config.yaml
encoder_activation: "geglu"
encoder_drop_path: 0.05
encoder_num_experts: 8
text_encoder_moe: "expert_choice"
residual_init: "none"
Rows from expert 10 of block 3 of the text encoder, named by matrix and row number. Rows with one number belong to one neuron. Each number is 200 + 20 x the weight over its row's rms, rounded and kept within 0 to 999. All counts start at 0. After the name is the row's rms in percent of the matrix's.
# up: expert up (text_encoder.blocks.3.mlp.up, 16x128x256), inputs 128-255
# down: expert down (text_encoder.blocks.3.mlp.down, 16x256x128, transposed), outputs 128-255
up.64,139,183,202,195,213,187,229,178,220,194,187,205,229,199,174,189,201,209,205,179,200,206,182,191,177,171,211,157,209,202,192,227,171,233,178,191,212,208,223,189,193,166,163,182,178,191,185,235,200,210,208,247,190,241,203,238,187,199,246,213,194,221,199,194,210,218,250,167,163,211,201,172,198,216,203,210,181,213,223,218,186,220,183,205,168,200,195,217,212,170,219,201,229,204,181,174,227,219,209,208,182,215,164,207,225,212,210,141,212,200,212,195,195,200,202,201,212,209,234,173,199,209,208,177,174,173,210,201,221
down.64,122,174,212,223,197,201,200,208,210,213,226,175,168,187,222,208,208,209,219,185,192,248,219,215,205,214,212,187,180,216,200,250,215,219,202,184,203,183,200,175,184,147,235,193,212,216,213,181,205,183,184,192,207,207,225,228,198,191,185,211,191,247,175,199,180,166,197,184,142,208,203,199,169,229,216,189,246,212,170,173,196,195,225,238,179,231,229,184,220,224,193,202,209,188,187,210,231,169,177,210,195,198,236,221,199,200,187,216,189,166,220,200,202,194,212,214,196,208,227,192,188,201,173,179,216,239,187,200,196
up.65,115,251,193,169,206,240,218,203,211,211,200,215,177,204,179,231,196,188,208,166,206,158,169,172,177,220,187,208,212,200,191,197,219,211,159,238,208,213,196,219,230,227,169,184,204,226,233,198,218,220,162,178,209,188,163,158,175,193,171,183,192,156,207,191,197,214,230,209,225,160,174,209,210,204,213,244,203,201,225,186,171,187,201,220,150,190,183,200,199,166,192,210,238,182,214,195,212,218,191,207,188,167,198,177,181,195,193,201,202,223,213,209,210,192,203,191,218,203,166,159,204,240,192,179,201,196,226,196,169
down.65,134,179,195,202,197,200,205,198,185,183,218,227,215,199,240,193,224,211,191,196,166,242,216,197,214,243,225,193,193,204,198,220,182,165,237,230,184,191,195,194,185,190,225,189,201,180,159,163,195,202,211,194,215,194,217,219,189,187,202,180,188,168,195,196,152,214,162,194,209,177,204,215,209,214,163,194,228,204,194,194,192,208,209,194,241,155,194,197,163,181,200,171,207,212,228,155,183,213,191,191,193,201,183,218,216,199,183,209,224,132,174,193,168,189,168,210,200,226,225,198,189,215,196,215,237,219,180,202,186
up.66,078,198,187,208,206,169,181,190,198,186,184,231,188,208,174,230,210,196,172,186,194,174,199,214,181,219,201,219,192,194,191,185,196,197,221,195,188,181,189,233,200,172,228,184,216,180,230,206,200,232,190,219,215,210,192,193,235,188,166,176,188,218,208,165,189,145,208,177,212,205,202,191,181,163,231,170,204,222,213,207,178,186,226,240,187,207,208,220,233,178,224,192,182,189,206,232,205,189,174,192,236,203,223,189,205,211,197,225,220,205,194,197,214,207,175,191,240,180,211,197,221,184,222,199,196,213,216,229,228
down.66,078,154,234,180,219,213,179,192,200,217,201,225,199,211,182,219,213,208,209,241,160,203,232,202,199,185,224,223,185,212,201,227,207,189,196,201,199,173,190,186,206,195,142,142,232,176,203,176,206,221,221,162,212,182,175,195,204,210,223,207,228,214,215,199,190,228,186,192,206,165,223,219,208,204,209,180,230,200,216,212,219,207,182,212,222,178,214,203,178,192,184,182,215,199,181,168,158,195,211,201,188,197,202,177,220,217,180,193,175,204,225,181,194,228,201,217,180,161,189,163,200,216,183,197,207,223,194,204,169
up.67,074,199,188,189,220,203,211,212,205,211,196,199,201,179,178,185,215,204,243,180,218,214,169,213,200,187,238,182,217,217,183,205,174,179,153,187,206,209,192,223,181,189,200,226,186,192,203,215,226,217,156,182,227,213,194,201,208,199,205,203,185,183,236,207,175,204,166,200,179,211,192,173,195,212,217,210,213,193,210,191,186,192,222,176,186,168,196,169,197,162,204,209,191,176,195,222,157,243,205,168,206,221,218,213,223,198,230,213,225,209,211,183,202,234,174,182,233,169,183,194,185,200,216,230,196,194,195,237,191
down.67,074,223,213,235,204,154,196,195,177,198,203,177,205,231,218,194,251,210,188,212,197,178,214,212,187,210,192,175,221,176,189,231,214,239,184,230,173,198,201,192,199,202,216,191,253,193,208,198,208,220,197,183,216,192,208,222,244,204,222,212,213,245,231,235,204,166,220,184,198,192,184,214,183,183,150,178,190,187,188,205,206,204,213,200,205,217,200,201,195,178,163,217,245,193,214,183,215,199,202,183,206,204,200,217,201,179,202,207,243,221,209,231,174,198,216,192,197,245,213,173,204,199,211,195,174,173,211,181,218
up.68,120,223,202,194,202,211,216,186,199,193,197,210,198,187,187,185,176,185,231,208,192,205,188,177,239,205,230,198,224,208,218,221,232,212,151,163,199,194,211,185,198,216,185,250,219,200,212,172,205,199,206,200,194,206,156,210,208,229,167,231,200,217,161,214,228,213,186,241,201,159,173,220,176,191,230,183,215,194,196,214,205,170,198,203,210,211,202,193,208,192,177,209,153,208,178,194,186,186,189,160,174,200,226,200,212,193,206,216,158,164,224,204,196,190,211,228,208,187,212,168,196,204,192,187,197,221,164,205,195
down.68,107,177,217,184,186,153,187,155,221,208,171,187,193,202,238,177,197,247,190,202,213,180,194,225,258,224,189,194,181,191,182,189,193,217,174,232,210,226,148,197,184,207,189,218,192,228,219,218,223,216,212,186,185,174,198,197,217,215,154,224,196,190,190,240,228,189,182,179,192,203,212,188,187,210,171,204,206,183,202,231,205,187,186,200,232,214,214,206,189,218,234,223,182,213,226,187,158,199,220,226,212,213,177,243,187,183,205,170,204,219,202,200,215,161,186,180,217,243,190,218,211,213,171,194,200,217,203,233,215
up.69,081,174,176,186,206,216,203,217,187,190,174,214,170,178,205,209,231,196,194,167,211,233,202,162,194,227,178,204,213,192,217,186,200,210,196,217,176,188,242,189,225,194,188,236,222,225,204,212,217,223,209,198,203,207,227,175,196,198,223,181,196,179,199,225,201,200,160,163,205,208,198,175,183,196,189,219,225,201,210,205,196,189,213,170,206,191,212,234,226,178,196,172,207,172,196,192,188,204,192,202,225,236,227,237,218,194,210,193,221,188,212,259,187,199,170,182,219,187,178,230,231,219,165,214,262,191,158,186,186
down.69,083,215,208,229,228,193,190,195,180,187,180,186,189,203,210,181,164,207,188,190,180,174,210,219,168,183,189,214,189,199,197,212,155,176,234,192,181,182,178,206,179,199,226,198,196,175,194,189,156,240,200,173,209,183,188,220,234,189,212,187,193,213,215,180,207,207,216,170,208,206,189,219,189,196,176,215,181,182,177,196,245,217,185,249,195,201,203,214,172,217,232,187,214,200,218,226,189,222,204,198,208,198,171,176,223,228,174,224,167,184,171,195,212,196,203,251,212,155,175,201,218,197,221,204,174,190,190,203,176
up.70,120,197,205,221,223,212,191,189,197,191,224,220,190,188,190,191,205,227,225,232,180,149,193,225,185,208,207,202,193,205,231,191,223,212,176,223,179,192,167,239,193,196,174,195,169,227,191,255,218,149,221,196,205,202,188,181,214,171,158,200,203,194,200,223,208,183,212,208,212,185,187,162,202,178,217,183,206,204,182,200,201,187,162,193,205,182,200,188,225,200,228,217,201,222,208,209,213,181,208,186,182,213,185,188,194,207,206,183,185,187,179,188,214,195,213,216,209,188,192,187,213,179,207,199,184,209,174,221,174
down.70,113,190,214,219,194,213,208,174,215,224,210,197,223,178,188,189,200,217,216,199,245,203,214,185,228,223,240,200,209,181,222,233,188,194,179,164,227,189,201,205,174,173,217,188,188,175,215,195,203,201,194,203,191,190,198,237,139,162,180,201,187,233,184,186,195,206,213,209,221,211,225,212,178,211,221,229,235,204,160,206,197,200,209,205,181,197,212,226,200,208,208,180,220,195,194,222,146,203,216,218,199,181,211,231,219,214,263,224,169,216,186,170,185,201,205,200,191,219,230,189,180,213,192,165,210,232,206,181,207
up.71,077,200,186,218,224,198,218,183,197,173,209,212,220,209,190,233,204,178,204,221,211,182,211,177,195,169,230,177,187,224,212,205,215,150,183,230,213,171,172,196,176,244,199,186,209,207,231,199,201,213,200,227,226,204,199,199,195,225,194,193,251,205,182,189,163,186,187,176,206,209,177,197,226,203,201,215,206,227,199,177,217,208,185,183,201,198,197,174,214,167,172,188,232,196,222,273,178,192,167,214,201,161,242,203,226,190,208,227,219,177,205,214,221,194,184,206,216,207,207,189,204,179,181,203,191,185,191,180,178
down.71,071,185,213,211,218,199,228,199,195,192,189,187,213,185,216,179,203,222,185,198,207,193,223,179,193,170,196,204,195,204,170,195,210,192,193,197,199,200,201,198,213,183,224,201,201,191,193,207,215,187,209,203,196,190,238,193,236,208,208,193,183,185,188,199,135,235,215,204,192,234,217,171,190,207,163,214,239,179,196,170,204,219,201,175,186,210,199,209,206,233,224,214,179,226,178,230,205,211,167,232,173,156,158,191,201,200,215,156,212,194,216,194,195,184,175,199,212,196,197,221,211,175,197,173,197,222,184,193,225
up.72,097,208,195,175,240,198,226,196,202,193,198,203,235,203,190,216,184,163,199,217,215,245,188,216,217,209,193,180,196,263,172,223,191,200,172,200,185,206,255,202,227,224,175,195,190,179,174,204,206,187,193,192,221,209,192,204,208,202,195,184,218,206,200,189,204,248,227,199,200,176,201,216,220,213,160,234,201,243,197,171,228,188,183,148,208,212,194,184,178,186,177,187,215,218,156,239,174,216,168,205,215,203,195,215,197,206,212,218,209,193,183,183,164,196,177,193,205,156,196,213,174,218,213,209,203,216,211,204,188
down.72,102,233,208,200,177,205,197,195,189,223,212,223,226,171,195,196,228,219,182,239,188,189,217,170,205,170,169,185,205,191,203,179,226,185,208,207,218,198,178,241,183,193,175,194,191,166,213,193,190,212,194,146,170,225,201,203,192,183,206,224,180,188,219,224,218,192,189,223,180,221,180,208,210,204,162,190,202,210,241,210,196,166,200,250,152,176,204,203,208,222,180,191,178,200,208,159,212,206,219,197,270,200,212,181,205,189,198,223,202,193,164,199,183,213,196,212,204,208,204,219,208,198,165,199,227,196,177,227,218
up.73,020,206,180,200,202,169,199,210,187,207,209,187,157,206,210,207,207,207,181,218,166,201,149,184,224,207,225,182,192,194,189,211,197,235,197,225,182,194,180,197,160,190,182,176,228,182,220,207,177,235,204,197,187,215,225,203,220,198,177,243,210,212,165,187,199,207,213,184,233,204,212,179,181,191,207,207,202,180,187,172,165,195,181,185,199,213,218,199,203,226,224,220,194,174,193,226,202,196,167,236,242,161,195,219,206,207,223,220,205,214,184,185,203,221,255,182,216,189,209,193,186,187,185,222,211,214,195,174,147
down.73,013,190,176,213,197,215,199,192,191,180,181,174,198,223,201,232,218,171,204,194,198,232,243,218,223,209,193,212,207,214,218,181,210,185,184,196,204,191,209,214,200,184,192,221,207,210,216,252,218,184,186,166,169,167,172,188,187,225,191,174,200,155,194,199,205,223,190,222,208,213,189,220,181,169,164,204,214,196,209,214,203,173,238,177,185,186,197,241,213,172,172,207,168,226,234,213,182,164,193,176,222,241,192,224,214,197,210,190,168,216,207,214,220,184,191,210,201,212,205,190,186,179,194,231,203,198,201,222,234
up.74,119,197,200,234,208,209,207,180,205,206,204,196,177,208,155,210,190,189,214,205,187,241,217,194,172,179,203,193,203,183,229,188,181,240,180,154,197,192,196,188,179,166,185,235,185,194,158,200,213,221,223,181,164,195,208,194,244,181,174,178,158,206,158,241,220,192,194,171,220,200,197,169,181,198,227,198,205,212,228,225,209,208,200,181,212,234,244,186,170,205,190,177,190,207,213,186,227,153,198,212,192,218,224,213,209,219,201,176,179,193,190,158,241,193,192,187,174,167,246,225,175,170,182,184,213,167,220,208,217
down.74,123,203,201,182,201,207,209,213,213,208,246,179,195,221,187,195,221,182,185,202,149,185,233,183,209,193,205,231,209,168,202,138,220,186,198,191,217,173,184,174,196,196,222,200,172,157,143,220,212,190,217,191,195,193,177,204,205,220,167,199,212,165,200,203,206,188,156,182,219,171,206,227,198,168,227,171,229,188,213,225,201,205,179,223,200,200,188,218,182,213,220,186,202,214,205,197,199,218,191,180,201,212,191,207,183,192,219,196,225,203,176,166,231,197,196,227,231,190,195,203,200,201,179,201,186,196,163,169,201
up.75,102,157,199,185,211,219,223,177,249,203,164,186,189,203,180,210,213,214,204,186,206,206,187,200,214,201,201,190,177,176,189,215,217,197,203,184,245,195,197,206,221,191,210,219,215,198,164,186,190,234,174,219,200,192,248,200,185,223,226,191,192,220,201,179,213,220,183,205,185,197,208,200,226,237,210,194,229,194,193,190,202,186,189,201,198,199,178,208,237,188,178,208,221,180,183,216,198,151,218,211,253,202,164,222,142,183,160,209,245,198,192,155,206,242,231,179,198,191,220,162,203,181,201,199,181,197,169,223,190
down.75,092,195,166,205,198,204,163,228,162,220,188,183,182,210,205,221,220,230,202,194,200,203,174,222,200,240,186,207,194,224,194,157,196,166,170,196,178,225,207,232,200,207,192,214,198,210,213,212,194,228,191,201,189,184,186,198,215,192,195,201,206,187,236,218,158,195,178,219,190,207,216,195,194,152,207,186,203,173,172,226,154,165,189,174,205,203,206,171,201,255,198,206,193,186,219,206,200,210,201,161,210,215,188,193,202,166,207,194,218,222,166,171,223,196,218,217,186,228,207,202,204,194,204,196,217,219,193,215,192
up.76,094,199,203,204,167,226,196,214,240,199,209,205,196,189,204,187,188,173,195,181,202,217,226,199,162,202,217,175,178,198,220,204,195,212,200,156,251,208,215,175,206,221,183,190,226,193,155,149,209,239,220,243,223,185,212,215,194,211,200,181,216,180,194,201,193,226,174,183,189,202,177,189,200,188,245,202,193,200,176,167,196,211,203,187,181,242,220,203,222,169,174,188,187,196,189,196,185,225,203,213,200,192,185,204,191,205,204,180,207,183,181,207,227,185,225,184,219,188,207,211,178,179,213,238,218,209,191,210,166
down.76,096,225,167,196,205,237,234,164,177,162,186,221,172,220,225,184,189,206,162,218,197,203,216,163,220,179,206,195,176,208,188,226,254,199,188,141,208,187,175,173,197,198,205,202,215,218,180,207,193,181,241,181,212,184,194,236,186,237,206,209,183,212,187,192,225,200,189,192,240,168,198,215,214,207,221,194,201,195,232,219,225,236,195,185,186,168,193,202,195,200,169,206,204,200,203,189,207,190,188,207,185,220,229,185,197,160,225,208,182,228,205,178,193,183,184,224,189,228,195,216,198,217,200,187,203,183,197,169,200
up.77,087,203,177,210,215,211,215,209,199,192,165,220,137,206,243,202,194,185,173,189,177,195,224,195,234,166,226,199,207,189,222,177,182,196,193,212,165,208,222,172,251,208,253,188,182,213,240,221,170,198,184,183,235,247,196,218,217,204,202,211,169,208,177,188,225,180,224,210,205,176,188,203,189,202,185,205,238,223,181,212,176,206,240,213,197,169,217,208,201,198,197,176,194,215,217,203,187,182,175,172,207,186,176,245,201,176,175,199,160,215,208,200,194,184,212,201,178,181,210,173,193,191,247,184,202,190,206,186,185
down.77,081,201,193,184,223,204,210,206,184,190,211,185,175,234,251,223,220,192,185,237,210,233,205,203,177,169,205,212,207,206,171,185,175,169,176,213,199,209,203,204,185,200,222,191,197,198,214,162,165,236,190,192,205,194,182,175,219,230,218,179,236,216,174,188,213,181,189,219,153,188,194,215,197,187,185,157,215,158,176,220,246,213,228,188,232,208,181,199,176,193,206,183,198,257,195,190,198,188,235,173,213,200,203,211,177,197,224,174,199,200,193,202,197,233,206,191,174,193,221,189,218,201,257,176,198,203,184,179,229
up.78,070,200,194,195,193,214,221,131,198,198,214,207,189,187,215,198,240,221,216,199,209,188,199,192,214,227,190,175,186,223,186,185,220,183,210,163,196,225,212,200,185,220,189,181,230,225,226,171,200,198,178,234,193,215,203,178,166,210,192,200,176,197,208,192,182,214,210,172,197,215,194,236,199,223,186,220,195,209,157,217,183,185,197,201,187,198,215,216,216,208,163,184,193,229,223,224,190,248,211,194,189,191,170,200,187,201,194,189,188,197,194,265,173,183,204,183,203,181,202,206,210,213,219,197,227,177,198,226,225
down.78,070,224,169,177,191,169,172,213,224,201,162,132,177,217,195,184,208,211,177,194,196,198,210,155,205,206,189,198,211,181,187,204,168,209,202,233,224,168,209,196,214,186,238,195,193,245,225,203,188,178,196,174,205,203,187,218,203,161,184,187,221,252,208,207,195,190,216,229,224,162,229,179,197,183,155,204,217,174,212,207,147,217,197,197,204,247,187,202,175,191,232,169,219,185,185,197,202,177,199,203,192,192,192,215,205,195,198,174,235,219,194,184,189,210,206,218,208,194,197,206,206,186,196,211,199,160,203,183,187
up.79,066,235,168,196,207,244,157,161,206,207,192,207,218,198,209,187,207,179,176,202,223,167,203,185,209,228,209,206,186,217,223,202,201,230,206,221,189,191,153,181,198,184,200,196,199,221,222,195,207,209,176,204,221,187,193,212,176,199,179,182,182,232,179,209,237,222,215,239,184,219,225,162,210,226,184,191,198,206,203,187,208,175,195,155,227,203,190,215,181,208,204,211,158,201,179,196,158,205,190,216,168,178,232,193,226,206,221,204,201,208,159,238,237,221,207,189,188,223,223,202,188,179,186,188,183,207,224,211,205
down.79,074,201,181,187,213,215,217,198,209,188,231,220,219,191,183,202,178,196,188,217,213,201,183,174,178,176,186,185,227,227,190,182,210,164,196,214,212,216,176,220,179,209,173,208,183,178,235,206,193,189,182,176,171,210,221,193,239,193,208,198,255,218,176,189,191,219,184,211,197,181,204,195,164,219,208,210,226,206,177,220,201,235,211,209,234,202,202,212,160,220,181,174,219,172,211,233,201,189,170,187,191,183,169,200,168,225,207,199,199,174,204,204,197,173,200,222,196,205,226,183,181,221,203,172,205,197,188,177,221
up.80,131,151,201,223,213,184,188,216,195,154,182,211,206,158,199,230,244,196,186,218,225,204,162,210,170,193,206,216,183,195,192,181,213,227,201,178,166,212,177,185,190,200,151,192,232,191,175,221,198,196,197,200,196,193,221,201,217,182,178,199,155,218,207,186,210,206,182,220,223,185,221,225,199,204,227,170,206,229,204,189,197,207,207,226,182,205,203,173,209,212,168,205,185,205,199,207,203,175,191,225,244,189,182,210,210,206,208,209,235,194,189,190,206,188,187,197,208,191,232,178,210,204,208,209,208,224,171,188,203
down.80,123,188,190,197,197,190,185,204,189,231,206,220,253,205,228,169,225,219,197,184,131,202,197,211,204,209,197,210,200,180,249,201,231,177,178,185,164,224,207,189,206,169,174,182,173,169,253,232,192,202,208,187,207,182,183,208,196,215,179,229,195,175,202,204,229,172,219,226,194,201,184,168,213,198,207,187,213,217,223,196,179,209,228,196,175,212,175,207,223,196,190,221,181,185,176,162,167,235,172,191,210,215,193,205,191,212,209,243,193,175,203,216,168,211,233,230,175,218,217,226,210,211,201,209,184,225,211,196,241
up.81,114,171,191,173,195,240,207,171,191,208,221,211,202,208,217,219,208,195,191,196,245,205,175,187,209,178,230,190,201,187,157,237,205,195,221,205,211,183,206,181,218,201,181,222,191,195,182,177,190,197,195,209,223,192,186,224,183,205,234,196,176,220,204,198,173,217,201,207,210,192,186,193,180,222,207,232,208,164,170,231,176,238,218,201,209,198,162,186,185,218,192,203,219,215,169,204,190,227,245,230,230,214,159,250,208,209,196,203,230,174,174,201,169,202,219,236,208,217,192,182,235,198,223,182,171,204,188,229,214
down.81,103,211,202,208,159,199,232,237,218,174,212,198,200,170,217,191,175,190,180,210,237,175,194,205,220,224,210,192,211,215,198,208,190,169,180,214,185,208,220,194,190,212,225,172,204,204,229,168,207,177,216,225,210,234,190,190,199,176,216,210,215,179,205,169,195,177,202,226,191,185,173,155,201,191,246,188,197,171,183,237,198,232,201,225,198,227,214,206,238,253,235,186,196,208,185,196,179,191,188,197,209,176,183,227,234,226,188,225,199,217,216,224,200,181,183,202,199,190,193,183,207,211,185,160,194,180,204,208,193
up.82,065,186,217,187,219,234,167,161,193,220,228,228,186,200,200,216,219,209,188,194,185,191,225,184,210,186,181,185,172,198,199,179,210,226,181,220,200,131,206,221,175,197,210,202,190,188,206,184,223,196,206,187,204,202,227,212,182,198,181,183,231,188,187,199,204,193,205,190,226,140,220,229,205,233,237,177,204,184,191,206,221,206,202,219,225,210,203,197,219,192,190,217,227,179,204,230,224,182,236,215,163,196,246,220,157,211,172,224,195,193,237,195,187,191,203,228,193,205,208,204,185,232,212,193,210,208,187,198,203
down.82,057,215,182,203,212,168,209,229,213,216,180,199,213,183,200,226,194,201,219,231,183,198,209,181,177,190,211,204,232,201,211,191,209,200,187,202,224,182,192,201,165,183,223,196,202,182,171,223,192,209,210,183,197,164,159,206,223,235,188,198,155,201,180,191,186,221,181,203,208,193,179,249,207,189,236,174,206,239,209,212,197,176,192,211,211,198,203,210,153,195,206,203,202,209,211,176,237,231,184,236,193,221,193,229,218,178,221,241,199,202,196,187,212,201,197,168,200,206,191,204,238,185,186,196,168,196,219,181,195
up.83,182,195,174,183,205,196,211,191,173,206,160,182,219,195,193,198,210,206,184,193,161,226,189,225,167,166,185,161,206,166,212,219,229,172,199,189,186,205,175,227,176,203,182,191,198,162,169,208,187,218,191,159,191,196,195,201,225,227,199,194,175,212,192,229,198,216,197,249,192,203,208,197,232,183,202,190,214,186,212,190,237,202,199,177,176,187,179,209,161,209,169,208,170,209,181,191,210,207,234,182,186,234,218,223,213,233,181,226,198,158,181,202,181,221,197,178,192,202,190,211,169,197,183,182,212,249,237,210,216
down.83,166,178,206,196,176,199,231,222,209,223,219,200,234,211,181,218,187,190,197,193,209,209,184,209,179,188,178,185,209,207,220,198,208,192,192,188,169,180,208,200,178,249,186,216,234,197,212,229,207,229,208,198,187,200,189,218,206,213,206,215,192,241,174,192,214,178,185,197,214,199,216,205,202,200,228,217,189,197,215,198,212,208,231,190,163,213,223,194,200,240,183,213,162,227,192,193,223,195,206,208,224,180,247,237,220,190,225,203,233,189,222,171,205,196,214,241,210,185,207,182,207,190,213,201,178,197,191,210,179
up.84,153,182,223,197,194,210,209,198,209,188,169,192,231,189,196,180,195,196,196,224,208,182,200,179,235,162,199,203,183,195,201,223,240,223,204,203,199,209,198,179,174,153,202,204,216,220,176,236,168,204,203,172,208,193,184,224,222,207,213,209,202,220,237,209,154,214,192,190,166,184,180,158,223,213,185,206,228,205,191,223,217,200,189,173,181,204,221,212,202,208,205,165,211,217,203,200,189,208,158,186,177,175,201,206,160,192,198,191,191,180,184,191,230,193,229,191,228,174,222,245,216,179,180,225,186,176,185,160,228
down.84,145,186,206,147,161,214,212,178,189,195,215,207,193,208,194,202,200,231,198,200,189,199,222,221,216,198,176,197,203,183,205,201,230,218,218,217,203,186,176,222,217,188,208,215,185,179,216,211,218,188,183,176,170,211,211,211,221,229,176,190,217,225,210,234,188,181,231,201,201,216,198,170,204,198,198,202,221,173,209,177,232,215,192,192,199,203,197,209,220,181,199,203,200,222,196,183,182,197,206,195,167,159,200,180,197,171,180,213,204,188,202,187,213,178,193,186,211,226,200,222,198,190,159,219,167,213,220,219,238
up.85,067,209,151,204,208,206,206,231,203,165,173,191,171,212,186,227,187,239,203,204,202,223,188,211,224,204,191,209,227,173,161,207,201,184,190,180,217,221,217,181,183,204,218,231,211,187,184,178,195,186,206,200,205,207,215,216,214,165,213,208,197,188,219,213,183,214,189,219,177,178,184,223,249,194,201,162,197,197,182,240,194,201,202,217,201,209,187,189,215,234,196,203,215,196,211,167,210,188,211,231,222,201,219,212,200,189,211,227,185,220,180,203,197,178,214,208,177,184,206,211,165,183,185,193,210,199,198,163,214
down.85,069,206,203,166,170,222,169,221,168,199,204,209,202,237,184,183,189,169,189,191,190,154,202,228,230,231,192,155,230,200,225,214,172,203,190,193,177,168,158,174,228,203,199,178,212,212,216,180,205,217,206,187,174,212,171,215,181,167,208,197,211,189,180,199,180,231,174,228,172,212,182,226,216,189,204,239,194,194,197,185,208,169,196,250,193,203,202,207,232,204,195,192,201,244,195,219,228,209,180,194,203,191,189,193,182,182,225,223,225,222,213,178,198,206,222,191,205,223,191,170,185,218,216,208,162,196,196,228,196
up.86,069,156,194,198,213,211,191,203,186,202,200,252,215,216,196,199,183,180,187,238,215,190,219,226,216,185,207,206,217,150,201,215,171,213,202,201,232,194,212,202,226,194,170,189,191,210,167,201,192,176,188,239,225,176,197,190,201,200,213,181,185,196,180,209,190,218,191,217,210,199,220,210,185,196,202,185,198,194,184,155,199,220,200,203,213,174,188,203,188,192,178,168,228,220,211,218,221,186,212,225,189,210,225,188,198,201,195,232,237,189,201,191,213,188,220,186,212,226,195,191,225,230,212,205,196,177,151,163,173
down.86,074,195,213,205,183,215,197,209,226,241,179,171,201,183,196,188,187,187,186,205,242,190,226,188,156,189,198,171,219,256,205,184,198,189,184,227,230,211,196,185,217,229,190,237,176,202,224,194,204,213,235,212,196,188,203,224,205,202,207,193,204,205,200,226,212,210,163,223,178,200,218,231,227,212,187,217,174,190,237,186,181,195,189,219,162,208,174,232,212,195,168,180,225,204,216,177,180,239,186,191,163,209,158,239,177,197,188,213,202,232,186,169,203,197,193,208,214,204,170,207,178,176,226,210,170,205,214,202,215
up.87,136,186,214,194,166,195,177,218,240,234,196,233,221,204,180,238,193,173,229,221,182,167,212,202,163,199,197,205,213,189,208,189,189,178,162,171,195,197,190,216,204,204,179,197,211,183,219,216,200,205,226,196,208,212,194,196,209,222,188,202,188,195,207,187,217,176,195,226,212,184,194,206,186,205,175,195,186,209,186,195,212,230,195,183,228,198,181,167,223,226,168,180,170,232,202,174,217,212,213,169,195,182,234,180,221,240,221,191,200,201,196,179,197,196,188,233,159,177,184,209,193,201,205,246,193,209,204,200,220
down.87,136,214,229,212,168,205,204,172,196,207,219,196,216,199,161,230,216,177,195,214,201,221,228,207,177,164,180,224,224,187,284,196,191,202,202,212,179,213,197,193,173,211,219,213,210,207,213,197,173,189,196,214,176,176,210,224,201,221,210,203,195,209,154,185,143,211,209,193,223,183,157,218,219,240,233,199,179,151,196,206,221,214,210,202,183,209,198,209,196,214,209,150,214,239,222,176,213,226,199,209,173,189,201,224,203,194,156,210,216,207,183,196,214,208,218,227,225,207,198,184,200,197,233,222,222,202,178,222,182
up.88,110,166,196,198,216,223,181,201,223,217,205,182,192,176,198,177,188,189,202,187,217,215,224,188,175,211,205,195,197,197,192,201,206,192,183,196,205,220,202,221,192,194,188,193,178,192,217,194,206,198,214,200,219,208,197,207,206,197,195,197,232,234,198,201,146,194,209,189,164,179,205,182,174,194,201,187,224,211,193,202,233,214,190,202,210,201,175,175,197,175,177,190,212,262,179,181,177,198,221,206,164,174,211,200,177,201,165,215,180,194,198,190,202,203,171,200,176,217,216,210,211,216,229,228,246,190,165,187,249
down.88,110,175,224,194,196,221,216,171,166,181,230,225,210,178,199,194,215,203,199,196,197,177,182,199,180,190,228,206,192,197,214,206,195,184,204,224,216,196,183,146,185,184,191,195,189,173,184,236,216,219,194,201,156,211,192,223,216,205,229,185,221,235,198,234,215,224,180,198,219,238,216,194,200,215,201,222,194,208,229,207,192,188,151,187,195,211,230,197,172,220,209,203,220,199,210,212,202,182,200,243,193,166,154,171,165,174,199,206,184,139,202,188,161,194,206,180,179,180,226,254,186,205,174,173,199,187,168,200,219
up.89,078,210,206,218,188,213,208,210,182,238,206,208,207,179,174,227,193,190,212,222,208,210,159,191,229,228,217,194,200,219,202,190,232,181,220,203,183,179,207,225,190,159,180,196,193,216,186,182,189,187,174,185,184,210,218,186,175,166,215,166,216,198,187,206,170,219,180,207,177,199,209,209,165,201,172,183,181,192,181,212,197,158,257,206,219,200,192,168,227,209,169,230,223,180,189,179,215,218,227,210,216,200,203,200,196,222,220,185,203,205,215,195,177,196,214,175,176,186,197,188,208,233,241,244,194,212,207,177,182
down.89,084,198,209,202,218,202,168,234,217,204,238,173,187,194,208,168,164,166,220,171,247,226,191,228,212,214,190,189,198,222,185,187,201,208,208,202,205,180,202,200,223,199,210,175,189,215,234,195,227,211,156,192,219,176,215,185,192,198,178,223,190,190,200,212,184,190,178,197,193,173,252,181,201,190,201,222,186,200,196,178,193,187,215,151,230,208,217,183,223,212,185,229,208,199,199,211,167,155,201,226,208,189,222,205,195,196,209,210,169,180,220,177,219,171,189,187,203,210,207,211,198,229,212,207,197,204,225,174,200
up.90,093,203,198,223,207,196,194,202,195,205,181,163,187,231,228,222,181,192,260,196,223,214,191,204,190,175,180,212,208,152,181,225,180,196,217,227,169,206,146,218,229,215,198,201,198,224,219,188,202,188,181,251,233,249,201,190,215,197,205,184,183,197,222,236,189,161,214,199,213,205,157,214,195,191,221,229,228,188,198,169,191,205,213,200,216,240,199,202,200,193,198,179,194,226,207,186,223,212,170,199,201,206,238,195,174,227,183,186,186,237,173,191,175,211,183,185,166,211,180,216,212,205,177,173,198,183,200,188,188
down.90,082,210,200,186,204,194,209,214,190,202,240,190,178,189,187,207,221,212,171,190,218,202,207,177,181,202,235,205,183,220,197,190,206,212,252,220,191,192,156,218,188,221,199,186,201,223,178,205,204,206,199,178,219,187,244,190,181,218,198,197,183,230,201,207,192,194,154,145,190,199,225,181,229,200,143,184,176,190,189,231,229,207,176,202,222,160,220,168,217,173,172,180,192,196,225,182,169,195,158,205,172,209,201,190,168,214,191,212,185,196,196,217,197,232,193,199,215,194,187,241,165,206,225,242,246,169,185,200,190